config.toml
model = "image colorization model"
dataset = "photos with spoken descriptions (Open Images, Localized Narratives)"
train_examples = 101725
image_size = 32
crop_scale_min = 1
horizontal_flip = true
translate = 0.12
task = "colorization"
loss = "l1"
arch = "unet"
norm = "groupnorm"
activation = "elu"
weight_standardization = false
padding_mode = "replicate"
widths = [64, 128, 128, 128]
blocks_per_level = 2
block = "basic"
attention = false
upsampling = "pixel_shuffle"
init = "kaiming_normal"
residual_init = "none"
optimizer = "muon"
muon_scale = "match_rms_adamw"
lr = 0.0073
momentum = 0.95
nesterov = true
orthogonalizer = "newton_schulz_5"
adamw_lr_other_params = 0.002
cautious_weight_decay = true
steps = 10500
batch_size = 128
epochs = 13.2
lr_schedule = "step"
warmup_steps = 310
weight_decay = 0.1
adamw_weight_decay_other_params = 0
Rows from block 7, named by matrix and row number. Rows with one number belong to one channel. Each number is 128 + 24 x the weight over its row's rms, rounded and kept within 0 to 255. All counts start at 0. After the name is the row's rms in percent of the matrix's.
# convs0: first 3x3 conv (model.mid.1.convs.0.weight, 128x128x3x3), inputs 102-107, a 3x3 kernel for each
# convs1: second 3x3 conv (model.mid.1.convs.1.weight, 128x128x3x3, transposed), outputs 102-107, a 3x3 kernel for each
convs0.28 074 [137 150 149 133 148 167 100 125 145 108 127 159 135 127 127 132  98 128 165 162 132 153 175 125 156 176 123 155 157 150 147 162 168 124 139 143 140 143 136 118 160 156 108 136 132 115 104 139 138 118 133 144 131 149]
convs0.29 156 [123 130 148 146 154 163 129 136 153 109 106 106 108 119 130 106 107 127 151 157 131 137 135 118 165 160 144 138 127 124 133 131 128 120 140 154 166 143 149 147 139 139 133 143 140 115 116 133 136 126 137 130 112 126]
convs0.30 066 [110 107  92 124 129 128 121 139 164 166 143 133 172 123 137 191 135 120 101 174 162  68 142 122  75 130 121 140 159 152 143 170 160 122 138 150  67 116 127 124 175 146  98 135 110  82 103  97 117 133 122 149 132 126]
convs0.31 053 [ 83 137 140  84 123 151 108 122 123 117 104 127 131 113 149 136 119 140 137 151 172 105 126 142 125 137 136 141 142 125 153 161 149 150 168 158  89 119  89  92 134 133  72  88 123 133 118 133 116 117 122 149 139 139]
convs0.32 099 [134 127 111 162 136  90 126 138 118 153 136 123 169 144 113 186 166 126  72 119 127  79 102 121  79  95 104 155 117  92 161 135 112 109 119 123 135 119 127 165 140 125 162 139 122 118 119  95 106 124 122 134 134 138]
convs0.33 075 [153 131 116 127  85  84 154 107  86 152 157 145 167 158 130 148 135  94 110 117 125 103 132 138 132 164 146 165 137 149 168 142 143 181 166 133 149 144 156 173 162 175 151 151 131 100  96  84 120 133 127 133 137 143]
convs0.34 106 [122 127 119 142 155 117 151 154 131  91 131 139 118 145 137 148 157 122 123 107 115 118 113 122  99  92  91 124 103  67 132 107  74 129 120  98 133 130 116 146 137 115 123 111  91 127 119 116 110 111 117 109 129 138]
convs0.35 064 [132 129 156 145 123 112 130 116  96 125 142 137 133 167 150 118 140 128 125 135 118 138 141 153 160 143 149 141 149 131 136 143 100 141 173 134 113 100 150 108 133 160 104 135 126 158 148 134 146 130 143 157 110 155]
convs0.36 088 [131 154 150 105 151 148 102 139 139 145 147 140 153 130 130 130 116 119 145 149 141 117 128 103 143 127 109 100 139 154 109 148 173 117 150 169 163 141 126 168 162 157 173 164 155 138 121 146 134 127 156 151 123 133]
convs0.37 062 [ 74 105 140 101 124 128  86 130 137 117 116 120 117 133 121 103 115 103 156 143 161 148 145 148 142 108  95  87 113 144 103 126 146 128 109 129 103 121 128  89 121 136  91 118 120 165 146 105 180 137 126 155 131 137]
convs0.38 117 [128 137 147 112 148 164 113 155 154 137 144 141 160 137 132 144 116 131 129 135 106 125 146 103 128 147  98 168 166 154 128 156 174 112 146 161 147 137 122 166 167 166 151 157 159 109 109 129 135 136 135 161 137 147]
convs0.39 087 [121 125 120 136 111 120 137 129 128 114 116 116  99 120 120  96 116  95 149 163 160 153 160 167 147 135 150 125 125 119 114 116 107 110 122 115 111 126 127 114 123 135 126 131 123 130 148 105 135 153 110 135 136 127]
convs0.40 072 [128 189 208 103 178 158  96 129 101 125 145 158 127 131 170  96  97 159 145 119 114 135 123 107 146 118  88 175 175 150 157 167 129 159 181 144 140 140 131 122 151 166 104 150 147 126 125 157 132 126 142 160 135 116]
convs0.41 067 [120 105 142 118  96 143 114 118 153  78 109 128  73 109 112  80 106 101 139 135 120 129 140 132 142 126 104 135 137 153 137 121 121 125 128 115  87 131 144  83 125 157  90 123 124 131 115  79 150 135 104 172 155 124]
convs0.42 126 [116 138 158 130  95 128 153 125 129 142 130 123 155 132 115 138 103  86 108 135 140 102 139 148 127 144 127 132 147 161 107 133 142 127 140 138 131 153 155 141 155 156 123 108 105 116  86  79 144 140 118 139 138 123]
convs0.43 108 [140 115 114 136 117  85 155 135 104  95 112 104 100 127 108  99 145 100 139 151 188 128 130 156 126 124 134 124 111 124 113 116 104 113 120 102 111  96 147 106  89  98 122 120  87 157 165 117 136 127 101 151 138 130]
convs0.44 133 [143 130 120 155 152 131 127 140 139 144 139 119 130 146 124 154 154 132 117 133 134 119 128 146 120 147 159 135 123 138 147 159 165 107 157 167 137 124 140 130 113 108 129 134 123 110 112  90 110 104 100 127 115 105]
convs0.45 057 [ 93 131 118 119 119 111 120 137 110 123 141 134 148 147 131 146 153 102 122 137 123 112 122 127 110 113  89 134 135 138 140 137 120 150 145 105 133 138 142 128 131 141 128 101 104 120 119  83 130 118  91 148 146 138]
convs0.46 079 [154 138 149 171 146 150 141 138 127 101 142 126 126 181 122 141 161 116 130  98 102 116  88 112 114  92 105 166 123 109 164 140 118 167 129 101 151 139 147 145 128 128 122 108 102 126 138 115 122 132 129 113 120 135]
convs0.47 193 [142 167 158 151 167 166 143 152 148 122 128 110 142 143 135 134 131 128 118 112  91 119 134 111 130 132 112 145 151 142 154 156 150 152 151 146 178 141 127 184 141 143 182 142 133 139 141 146 132 138 137 125 128 138]
convs0.48 098 [129 115 139 155 144 139 162 153 139 121 121 122 102 107 106 112 117 115 130 127 164 134 127 137 121 114 135 132 122 102 135 146 124 128 151 141  90 116 141  94  93  79 107  83  84  98 109 116 104 122 130 122 143 148]
convs0.49 158 [165 140 132 178 163 141 132 139 138 111 132 122 131 140 107 143 139  83 115 130 136 110 109 128 137 139 157 146 111 106 143 127 138 124 115 126 157 139 147 161 135 122 169 128  94  76  94  86 115 126 125 106 117 121]
convs0.50 065 [156  96 127 140 117 124 143 137 121 105 146 130  92 124 122 111 167 131  79  70 137 118 107 143 119  88 117 136  91 100 157 126 106 147 132 110 105  84 124 113  91 114  86  85  99 107 169 156 104 124 128 172 137 143]
convs0.51 113 [119 124 136 127 124 125 115 112 143 125 126 129 118 125 137 151 171 156 134 140 143 132 130 127 139 160 158 123 129 141 144 137 156 151 148 170 146 123 130 126 114 130 141 141 128 129 132 141 139 126 124 136 134 127]
convs0.52 048 [128  95 132 128  74 120 123 113 125 170 123 164 151 135 151 146 149 159  86 124 126  78 103 112 107 135 135 165 144 130 143 131 110 145 161 116  71  80  90 109  88 105  75  83  93  87 142  84 132 177 134 139 133 147]
convs0.53 065 [142 123 143 168 151 150 135 150 171 133 120 124 156 134 131 167 162 154  93 100 108  95  91  77  90  97  86 142 112  94 136 130 131 136 135 133 128 155 138 148 108  82 151 116 115 119 128 124 142 142 124 143 150 152]
convs0.54 076 [117  92 129 125 100  96 144 143 117  98 114 101 118 107 117 102 120 103 123 129 127 122 134 131 131 127 112 122  97 107 138 113  86 156 143 102  88 101 105 114 113  74  74  79  58 136 141  96 123 144 127 147 144 142]
convs0.55 077 [157 142 123 135 146 146  90 127 152 148 136 124 139 131 111 151 124 118 139 154 131 120 126 133 121 156 146 160 133 145 154 178 182  97 154 165 143 131 150 146 142 157 152 165 172  98 111 137 124 118 151 120 120 146]
convs0.56 061 [108 105 117  82 105 128 101 128 162  67  76 120 112 107 122  95 106 129 154 135 146 150 146 126 142 124  97 113 117 133 102 111 146 136 150 157 138 117 116 131 121 136  87 116 135 158 118  97 171 147 129 171 164 179]
convs0.57 109 [125  96 116 100 110 146 104 134 154 112 119 124 110  95  96 103  98 118 156 180 154 150 162 135 140 141 124 130 144 141 114 150 164 105 129 145 102 115 133 127 168 169 117 168 157 130 127 133 141 127 130 163 142 135]
convs0.58 063 [166 150 141 144 132 137 126 127 117 161 148 137 133 143 147 164 156 141 126 152 137 128 147 139 123 162 156 155 124 114 190 160 148 146 152 171 124 111 133 151 139 133 141 149 136 127 141 155 100 123 141 129 135 146]
convs0.59 079 [130 131 146 131 143 135 140 146 127  91 117 126 132 129 130 123 134 134  93  83  98  84 100 108  85  93  97 148 118 112 143 122 113 134 132 125 160 149 134 138 133 114 103  98 100 120 129 107 133 146 127 125 144 146]
convs0.60 084 [136 126 126 136 120 124 124  98 132 164 145 128 162 137 115 141  98  82 143 148 173 138 158 171 145 172 144 111 129 128 124 150 177 117 127 171 127 124 149 154 160 161 139 145 153 113 109 129 110 107 129 165 133 119]
convs0.61 096 [157  97 131 154 110  91 162 136  97  94  99  94 112 125  99 128 145 110 107 130 160 103 118 136 117 131 137 147  98 110 142 120 112 141 131 123  98  79 120  83  66  83  94 105  60 128 156 136 114 135 132 152 147 167]
convs0.62 173 [142 128 134 148 109 123 150 125 122 137 119 108 135 129 117 151 144 101 135 173 140 123 139 131 136 177 171 110 121 136 127 117 127 117 123 149 139 126 145 169 148 134 175 153 142 132 138 115 106 132 128 105 126 117]
convs0.63 065 [156 138 126 175 178 147 144 153 134  96 106 105 114 125 128 146 160 139 135 116 122 108 111 130 126 109 157 160 115 117 161 128 127 162 135 119 133 110 107 150 123 120 162 130 141 102 140 170  80 142 171 104 147 168]
convs0.64 108 [138 118 102 152 141 109 176 170 147 101 116 116 112 142 111 123 154 130 142 109 126 120  80  96 122  90  83 122 117  98 150 136 101 161 147 113 147 148 148 129 123 104 127 105  60 155 128 127 150 129 137 133 139 159]
convs0.65 085 [110 136 141 122 114 119 126 107 142 119 126 123  88 105 122  80 102 103 132 150 161 131 145 139 130 138 124 110 124  98 116 108  91 119 116 119  70 108 136  47  90 146  66 107 148 153 148 129 164 132 112 171 138 121]
convs0.66 136 [117 133 139 130 135 141 131 120 124 155 152 134 158 152 144 135 118 111 117 131  96 106 138 113 147 160 139 136 151 150 143 148 148 152 159 164 159 132 130 185 130 131 170 134 146 108 115 106 113 126 116 125 117 105]
convs0.67 082 [132 133 147 132 106  90 144 131 101  96 105  93  75 102 111 123 147 121 130 111 165 128 130 169 106 115 125 118 125 130 142 148 132 174 163 124 101  85 127  88 114 125  73 126 139 162 175 129 134 130 101 185 146 134]
convs0.68 101 [109 146 132 118 153 154 136 148 159 110 125 118 117 146 115 129 142 124 141 115 121 147 119 126 134 102 113 131 138 130 143 129 127 151 127 106 170 150 128 141 131 133 126 118 118 129 125 133 128 121 126 138 134 128]
convs0.69 077 [128 139 144 108 143 149 119 139 120 141 143 131 147 125 112 146 128 101 119 126 104 128 143  96 141 124  96 139 147 149 122 130 161 118 128 144  99  99 108 148 141 145 130 145 165 138 143 142 157 155 164 176 158 156]
convs0.70 066 [158 150 130 113 159 154 129 146 157  87 115 119 101 115 115 128 137 115 170 142 146 177 141 107 155 132 104 150 143 145 141 130 144 150 151 116 129 177 155 146 161 148 143 141 115 150 137 159 146 133 147 161 156 155]
convs0.71 072 [128 122 143 130 115 115 138 108 115 117 117 129  91 110 140 118 141 106 123 126 162 123 124 157 100  93 112 144 128 124 122 124 140 129 123 163  74 108 157  56  95 133  66 112 131 114 125 107 135 129 100 141 135 114]
convs0.72 070 [122 133 144 130 133 144 126 115 127 127 118 126 133  88  96  97  54  77 120 138 125  98 134 114 141 168 120 144 131 157 140 133 146 110 112 104 162 178 168 171 158 160 158 139 129  93 110 123 122 141 134 139 120 128]
convs0.73 069 [121 125 113 122 126 113 128 165 133 136 136 142 141 122  89 122  96  53 133 158 139 125 138 121 116 132 115 148 140 130 130 143 154 127 137 137 120 132 140 132 122 132 125 112 103 115 100  96 164 142 135 165 113 131]
convs0.74 103 [101 126 129 126 135 124 125 127 130  92 123 146  92 128 134  90 120 116 168 167 153 157 145 127 155 116  90 116 114 129 107 116 139 112 123 130  85 114 126  66 103 123  40  84  87 140 133 125 150 155 143 164 159 141]
convs0.75 197 [119 134 141 118 121 133 124 116 128 130 146 122 145 146 134 129 119 104 114 110 103 129 139 133 141 147 151 122 141 154 144 140 140 144 144 156 161 119 116 178 136 145 171 143 156 131 129 126 141 137 126 138 117 112]
convs0.76 079 [113 125 137 114 136 143 126 126 127 122 127 120 125 115 104 144 143 120 126 130 151 127 123 134 130 106 119 123 118 103 135 124 115 155 145 121 126 137 139 120 138 140 105 113 112 136 112 124 161 133 134 178 150 151]
convs0.77 074 [111 116 141 107 135 141 119 133 155 136 120 132 122 116 136 135 122 124 121 126 118 111 100 105 101  88  69 140 103 119 125 130 132 113 125 125 119 166 167 110 133 135  91  92  83 125 119 111 134 136 141 142 154 165]
convs0.78 101 [ 93 115 135 127 149 137 146 126 122 102 110 132 110 115 131 106 118 123 147 129 119 115  92  84 117 114 106 114  98  83 122 114 104 154 137 141 112 156 145  84 112 119  76  93 104 136 125  94 144 149 127 133 154 152]
convs0.79 140 [107 135 145 141 123 142 147 115 147 132 131 112 153 147 125 147 134 110 106 109 102 111 126 127 113 122 123 116 127 117 134 124 126 151 132 145 179 135 130 173 136 143 188 125 129 128 109  99 141 134 113 141 131 105]
convs0.80 147 [128 147 133 121 151 157 150 161 179 128 131 117 139 142 114 123 139 135 131 131  99 139 140 114 139 123  97 147 165 137 127 138 147 140 127 146 171 142 128 204 164 160 167 141 136 104 114 144 127 131 143 146 141 123]
convs0.81 095 [113 120 127 116 126 153 123 123 146  88 108 121 119 135 136 108 101 105 147 134 113 126 125 119 106  94  81 113 113 105 122 117 117 128 109 130 101 139 121 122 155 143  81  98 113 160 128 131 136 130 133 135 135 132]
convs0.82 090 [127 114 127 108 120 130  91 126 155  96 107 118  95 111 121  99  98 110 142 144 136 143 147 142 134 143 123 106  97 114 117  94  99 122 101 125 112 147 138  93 136 134  85 122 133 156 135 124 138 133 133 133 132 136]
convs0.83 092 [143 137 157 137 133 131 121 145 128 110 130 135  93 111 122  90 111 106 139 166 160 131 135 132 118 114 117 108 117 113 116 125 120 107 131  98 110 137 142 104 129 118 108 119  97 135 126 110 126 135 141 155 153 173]
convs0.84 101 [122 134 134 105 153 136 134 160 151 101 121 134 116 137 140 125 133 121 149 119 110 153 126 123 108  86  99 147 165 134 144 166 153 137 141 124 148 148 110 173 179 140 133 153 140 150 144 165 129 133 154 136 156 158]
convs0.85 068 [ 88 130 148 115 115 133 108 113 126  97 142 137  86 128 121 123 136 126 142 129 143 132 126 135 119 103  77 123 128 121 136 116 115 144 125 123 111 147 142  78 110 121  67 102  94 145 139 140 167 143 137 158 123 123]
convs0.86 087 [170 132 141 176 115 105 156 124  95 130 141 115 127 135 130 128 136 132  96  95 123 121 123 140 115 131 125 136 139 150 167 138 121 177 139 110 114  94 113 124 111 120 125 125 105 136 136 144 119  92 124 137 103 130]
convs0.87 134 [139 130 152 178 158 150 161 133 132 134 132 118 115 149 150 115 138 131 118  95  84 136 116 102 131 129 128 122 104 117 154 135 140 133 134 144 185 156 159 176 122 122 172 149 138 123 108 122 116  99 115 115 113 114]
convs1.28 079 [143 149 140 126 142 134 131 130 129 103 137 113  97 144 137 103 136 174 112 127 156  82 115 166  47 110 129 139 140 118 109 128  95 111 114 106 116 154 178  91 133 167 135 156 198 106 108 108 128 116  88 132 131  95]
convs1.29 170 [121 130 128 116 132 127 141 151 155 145 156 109 153 161 126 147 147 139 116 126 142  91 114 151  57  91 134 142 144 119 108 140 137  72 102 115 121 140 161  78 111 149  78 102 147 104 100 116  91  85 107  82  91  92]
convs1.30 063 [143 112 111 178 137 136 152 116 141 110  88 121 143 133 147 105 121 114 131 129 121 162 153 132 165 146 118 105 125 159 108 105 118 126 109  92 127 139 154 126 139 137  93 120 117 101 110 135 115 137 132 112 136 135]
convs1.31 053 [117 109 136 106 101 120 111 110 136  92 103  95 107 131 121 110 123 117 112 122 133 139 140 148 155 146 147 152 121 122 139 112 119 126 117  98 142 149 133 165 145 150 130 115 133  99  70 123 106  85 130  98 105 126]
convs1.32 097 [119  97 128 103  85 114 108 102 104 110 113 128 129 125 123 103  91  90 193 160 143 165 140 129 155 145 150 127 149 174 127 123 119 159 135 133 137  74  94 138  80  80  99  70  84 168 168 141 160 159 163 143 139 172]
convs1.33 075 [138 155 153 153 167 202 108 123 135  97 113 143  94 115 149  93  98 137 114 128 109 132 137 115 116 114  98 114 119 114  87 105 122  74  83 113 106 135 152 119 143 168 123 159 163  99 108 114 120 107 106 149 132 122]
convs1.34 085 [124 122 111  88 109 105 112 128 117 145 117 131 123 111 137  99 107 136 153 134 166 145 124 160 142 119 153 136 119 100 164 150 130 150 144 143  63  34  51 132 110 114  99 107 104 150 142 163 154 139 174 176 151 188]
convs1.35 063 [109 103 113 117 102 121 110 102 105 123 142 133 131 152 177 124  91 111 129 119  86 133 118 102 142 125  92 121 103  98 102  93  95 132 123 103 136 114 108 160 120 123 171 143 105 129 152 123 122 148 113 111 138 126]
convs1.36 094 [150 153 153 130 141 131 147 141 141 136 149 108 141 149 118 117 129 121 100 115 143  82 117 156  75 116 131 126 133 119 118 151 128  69 115 125  89 140 154  80 139 158  65 112 149  99  87  97 108  98  96 108 117  91]
convs1.37 059 [113 123 121 118 121 145 105 106  85 122 121 102 121 142  99 107 127 107 107 110 118 129 129 115 152 140 106 148 109  94 149 119 118 144 134 145 113 106 109 128 122 116 141 127 103 121 110 131 150 119 131 184 156 153]
convs1.38 123 [126 142 133 127 125 119 140 127 130 117 129 111 118 134 135 135 135 144  93 111 141  92 116 152  72 101 139 124 131 123  90 125 136  79 102 117  91 133 174  74 134 174 107 135 157 117 112 122 133 123 123 135 133  98]
convs1.39 083 [114  99 122  97  93 114  83  88  87 132 122 127 111 124 113  84  93  90 179 150 121 174 139 111 195 162 128 125 103  99 147 110 100 180 159 135 116 109 101 144 111 102 173 141 136 142 128 132 144 133 130 146 136 143]
convs1.40 073 [137 142 102 120 119  99 133 118  98 113 123 136  92 127 157 108 141 140 131 157 162 108 139 159  96 140 146 111  97  79 118 120 118 119 130 148 109  99 101  98 109 136 109 143 159 135 134 156 126 119 149 145 142 145]
convs1.41 063 [157 126 107 136 118 131 109 103  97 129 147 123 120 143 134 126 147 153 185 166 131 175 167 131 172 159 126 136 101 105 144 119  95 142 131 132 121 113 122 141 124 124 155 155 152 142 147 152 139 121 137 182 153 145]
convs1.42 133 [156 155 169 141 136 162 101 116 135 108 109 121 127 132 129 128 132 113 175 165 127 139 139 131 140 132 131 146 153 135 112 141 133 105 132 121 128 156 163 135 162 170 127 151 168 121 109 108 112  89  78 135  98  77]
convs1.43 121 [ 54  71 100 105 112 139 116 120 108  93 107 146 121 118 158 118 105 147 135  89  66 148 129 113 179 171 140 121 106 120 140 118 120 146 134 133 127  71  64 152  99  95 125  85  72 146 164 135 131 155 151 124 143 154]
convs1.44 133 [106 104 104 134 122 114 128 131 135 129 118 127 140 121 101 114 108 108 165 155 139 142 137 126 103 105 111 115 132 148 117 132 130 102 120 110 146 142 141 110 100 107  83  73  84 148 142 135 126 130 137 111 108 121]
convs1.45 054 [128 110 131  84  88 119  47  64  91 103 109 125  97 102 114 116 106  96 163 128 114 181 127 128 204 162 153 149 118 111 152 108  60 172 153 109 109  77  90 167 120 111 166 132 133 169 142 125 169 149 149 216 183 161]
convs1.46 074 [108  91 116 128  97 117 120 113 102  93 107 135  99 112 134 135 129 153 166 143 144 164 114 112 152 125 127 147 131 134 130 115 115 171 169 149 145 119 133 143 104 109 153 132 126 162 158 129 165 152 120 173 150 132]
convs1.47 204 [131 153 143 119 141 128 138 155 151 142 141 125 142 137 128 146 132 140 100 115 146  78  97 138  56  70 117 124 137 133  93 146 145  75 110 118 107 132 145  93 145 169 110 138 156  92  98 115 112 106 111 112 112  93]
convs1.48 090 [ 55  67  62 101 106 108 118 102  95 109 112 134 117 114 148 105 129 178 113 137 143 123 137 136 131 140 142 109 114  90 134 125  99 141 121  85  99 115  81  91  91  72 124  98  70 129 135 164 140 134 178 139 151 191]
convs1.49 138 [133 140 144 144 159 160 107 146 165 115 119 128 159 137 129 136 113 132 173 167 154 134 110 122  75  59 106 139 132 149 139 150 144 110 117 104 145 154 181 129 111 129 103 100 128 121 126 134 109 112 106 107 112 123]
convs1.50 064 [102 119 124 117 124 127 129 125 119  52 100 140 108 139 171 133 147 196 145 118  99 170 140 134 151 162 143 134 112 114 130 131 121 139 140 110 145  72  55 177 115 103 137  93  61 138 140 133 144 138 145 180 157 168]
convs1.51 113 [132 127 142 122 127 137 139 150 167 130 133 139 124 121 118 126 135 141 135 123  89 130 134 129 108 122 142 129 126 145 112 124 150  90 118 132 182 176 158 136 143 155 130 159 186 109 119 120 116 132 122 111 120 109]
convs1.52 047 [160 145 136 168 152 156 163 147 139  79 131 156  73 125 142  97 112 126 106 138 117 120 150 110 145 145 113 138 138 131 144 120 118 146 118  69 146 151 130 149 124 113 166 157 121 123 129 123  93 115 106 133 109 116]
convs1.53 063 [110 115 115 125 115 128 108 129 135  99  99  87  95  95  94 149 127 147 157 148 157 162 143 146 155 164 166 138 161 162 131 149 157 164 164 126  88  93  80 105  93  58 101  93  80 132 138 123 150 158 138 189 193 182]
convs1.54 068 [111  90  98 123 102 123 116 100  93 116 108 149 113  96 143 110 115 129 165 113  87 174 117 102 174 127  98 121  94  88 141 130 104 153 149 130 134  47  42 152  99  75 135  97  74 146 154 146 149 129 139 158 137 153]
convs1.55 073 [118 131 157 163 171 167 144 145 155 112 110 110 135 115 114 157 113 132 113 113 129 126 110 120 123 110 123 102 112 118 123 112 121 114 100  91 129 175 187 105 134 165 104 116 131 118 113 100  99 110 109  92 108 129]
convs1.56 059 [124 146 119 104 124 131 118 138 137 114 100 128  98 121 123 157 174 140 154 140 125 155 135 135 164 146 142 146 120 128 147 121 145 162 139 136 129 109 106 142 123 115 187 184 161 131 130 104 161 128 121 162 123 114]
convs1.57 105 [143 160 157 106 132 140 103 113 137 128 137 129 130 159 157 128 141 160 117 130 144 112 149 143 110 142 128 129 126 129 116 114 130 105  92 107  75 113 150 106 120 166 122 116 163 131  94 103 148  91 100 138 106 100]
convs1.58 062 [109 123 137 119 112 133 149 148 156  74  85 117 133 108 128 114  93 121 114  98 110 129 100 110  97  95  92  88 114 145  78 117 129 105 110 110 142 144 138 144 120 117 126 105 121 112 134 123 121 131 126  80 119 107]
convs1.59 074 [153 121 118 142 121 122 136 131 125 131 110 125 120  95 118 129 133 144 198 182 183 183 152 150 170 125 143 149 147 106 140 135 127 160 179 152 114 100  88 124 115  90 125 149 129 151 135 143 139 131 131 160 124 140]
convs1.60 085 [114 122 146 124 136 144 124 136 166 113 111 102 140 144 111 122 135 110 118 112 112 126 124 123 124 113 111 123 129 150 120 117 131  88 105 120 139 151 146 139 142 138 107 115 133 130 105  93 136 113 108  97  77  70]
convs1.61 094 [ 58  78  84 114 101 113 130 119 122  95  94 139 114 118 152 134 135 162 132 105  90 159 133 123 148 145 127 121 106 101 130 119 118 158 149 116 127  73  62 139  98  88 140  98  58 145 160 159 135 143 163 147 140 156]
convs1.62 177 [123 118 145 149 141 140 144 150 155 133 122  99 169 142 104 150 118  91 131 116 103 127 119 116 110 105 112 131 131 154 116 122 133  76 100  96 144 141 152 136 132 140 105 108 140 111 123 119 101  99 112  62  70  89]
convs1.63 063 [ 77 105  95  95  95 126 147 130 129  93 119 149 123 121 134 189 128 151 123 100 121 120 102 133  92 104 126 127 129 133 110 126 119 137 115 110 135 104 116 127 102 131 101  81  89 123 144 156 100 133 145 124 163 189]
convs1.64 106 [ 81  78  69  88  73  77 150 135 112 123 126 129 100 106 120 103 127 139 139 130 121 144 136 131 138 134 130 122 109 115 119 100 109 154 129 104 147 109 108 131  90  83 143 128  99 160 166 161 144 153 142 155 151 165]
convs1.65 078 [139  98 125 119 100 128 116 116 122 107 113 130 132 147 150 142 176 161 181 149  92 174 151 124 185 152 130 145 101 119 129  91  94 166 137 125 149 126 130 161 130 118 179 157 133 131 157 144 130 144 143 138 112 122]
convs1.66 149 [124 142 144 117 133 130 112 134 135 131 124 115 137 134 104 130 117 109 123 137 137 112 122 137  90  91 115 124 125 117 113 137 127  88 111 107 113 153 154 105 143 148  95 121 127 116  99 115 119 100 107 109 100  92]
convs1.67 084 [ 90  87 134  70  67 126 100 103 133 111 116 147 116 121 135 119 115 140 148 100  69 188 136 105 191 155 123 118  91 127 127  98 113 129 125 127 150 107  95 179 148 127 124 123 121 147 130 114 151 146 144 137 125 139]
convs1.68 092 [123 141 137  87 116 126 113 119 127 138 128 141 112  87 111 113 102 133 133 113 124 121 104 129 114  93 121 164 139 143 150 140 154 169 147 150 103 101 105 124 128 125 124 149 130 135 143 156 148 149 157 166 170 161]
convs1.69 072 [119 145 184  38  38 100  84  63 109  82 100 110  70  94 103 133 123 108 105 104 132 130 126 143 143 150 156 113 114 116  81 110 127 123 133 135  99  90  96 128 111 122 129 126 117 116 122 124 111 118 131 115 128 129]
convs1.70 059 [129 112 114  98 105 123  94  75  98 104 108 125 103 103 151 115 130 170  91 102 132  83 107 127  83 108 125 131 112 114 120 112 109 126 112 132  93 102 120  80 109 116 109 138 141 120 122 120 153 143 139 170 175 145]
convs1.71 068 [ 99  77  73 111  91 101 129 113 100  72  73 104 101  81 114 111 108 115 174 158 116 188 138  99 189 162 127 140 105 123 159 115 102 182 138 119 156 131 120 169 131 102 178 140 114 168 178 168 154 148 161 157 155 177]
convs1.72 064 [115 119 112 131 127 132 131 112 107 111 105 115 121 115 145 144 143 154  94 133 148  92 141 139  68 114 113 132 133 128 117 140 153 114 135 122  40 101 128  60 111 141  97 112 136 136 147 158 130 131 132 170 157 129]
convs1.73 062 [119 108 124 110  91 111  82  82  92 116  79 110 127 101 115 142 113 106 153 147 122 137 142 122 118 135 133 109  89 107 125 100 100 130 126  92 123 106 146 114  76 104 127  99 107 149 155 136 138 144 119 142 149 132]
convs1.74 086 [170 130 127 147 105 100 108 104  81 150 121 119 119 120 118 121 132  99 184 131 100 140 133 110 152 153 130 146  98  95 161 119 123 173 153 155 148 113 118 138  98  98 171 139 134 147 125 133 139 123 141 137 123 147]
convs1.75 209 [116 144 165 104 132 146 125 152 169 129 134 126 134 134 116 145 134 119 106 117 130 101 109 128  92  92 120 136 134 130 110 136 143  85 114 119 126 140 140 119 150 164 116 142 160 107 101 118 106  94 101  96  81  73]
convs1.76 074 [147 150 150  96 104 132  73  85 114 109 110 108  93 112 116 108 130 115 150 136 121 108 111 103 146 150 132 157 120 121 147 129 120 137 143 129 119 106 122 136 128 149 147 158 161 134 114  81 148 131 104 174 141 104]
convs1.77 063 [128 121 115 131 110 117 117  84  99 106  88  68  74  79  65 103 114  80 164 150 126 152 144 117 147 138 127 112 114 103 145 129 123 160 145 144  84  72  71 107  93  81 107 101  91 179 166 134 177 169 153 221 185 172]
convs1.78 086 [136 120 100 126 110  90 132 123 107 154 108 106 127  85  89 121 129  75 158 144 124 128 129 122 126 123 116 141 122 132 130 114 132 146 145 148 141 131 112 121 105  90 151 156 133 154 147 153 160 149 150 176 155 146]
convs1.79 144 [137 154 167  91 130 147  91 132 141 113 126 112 115 128 113 109 126 122 148 138 154 120 114 128 110 108 123 162 148 133 139 162 147 111 134 130 115 136 134 114 143 149 118 157 167 122 105 123 135 111 113 149 126 105]
convs1.80 163 [117 151 146  77 121 120 108 119 129 113 137 118 105 125 123 122 132 140 105 119 167  90 108 153  90 106 137 130 147 145 108 152 169 109 131 146  83 114 126  66 119 141  90 133 152 130 114 141 149 133 143 149 156 134]
convs1.81 082 [154 133 116 133 134 111 112 106  92 122  99  67 127 124  77 130 144 109 163 148 161 158 145 153 141 131 144 118  97  61 189 161 132 170 154 152  87  71  76 135 136 109 111 110 106 149 139 157 172 156 158 166 156 152]
convs1.82 076 [128 113 108 123 119 122 117 114 128 127 115 110 110 117  97 105 127 116 171 149 136 157 149 140 169 172 150 138 106  66 176 155 133 171 159 139  93  92 102 141 134 125 148 136 125 153 156 145 159 152 144 171 154 152]
convs1.83 077 [101  93  97  95  92 104  86  71  76 124 111 114 121 110 128 126 123 128 151 123 125 155 127 128 169 140 130 132 112 101 135 123 107 147 137 126 124 102 102 137 113 122 137 128 113 156 139 136 160 158 136 185 183 167]
convs1.84 096 [124 145 127  89 140 118 118 141 118 131 124 124 113 129 134 113 144 163 132 149 183 109 106 144  98 109 131 125 108 105 132 130 124 139 127 140  44  55  65  75 102 100  87 124 119 109 115 156 151 133 156 166 164 165]
convs1.85 070 [141 130 143 122 108 134 120 117 117 127 149 126 131 145 132 135 155 133 184 143 123 163 142 129 149 134 129 169 124 116 162 119 101 191 147 140 164 120 107 171 153 119 131 143 141 142 147 139 134 129 131 189 162 162]
convs1.86 088 [ 91  98 152 102  86 153 119 113 149 114 136 157  96 109 110 147 126 125 123 106  70 152 113  84 156 126  95 118 118 135 101 114 128 121 129 118 133 124 105 131 118 107 143 148 117 137 139 107 131 136 119 135 123 139]
convs1.87 144 [100 131 134 103 136 131 116 142 144 135 128 103 152 133  95 138 135 125 154 139 148 102  98 115  77  91 109 127 148 129 118 162 160  74 128 131 121 120 119  69  99 115  49 100 126 126 132 144 100 111 127  94 108 113]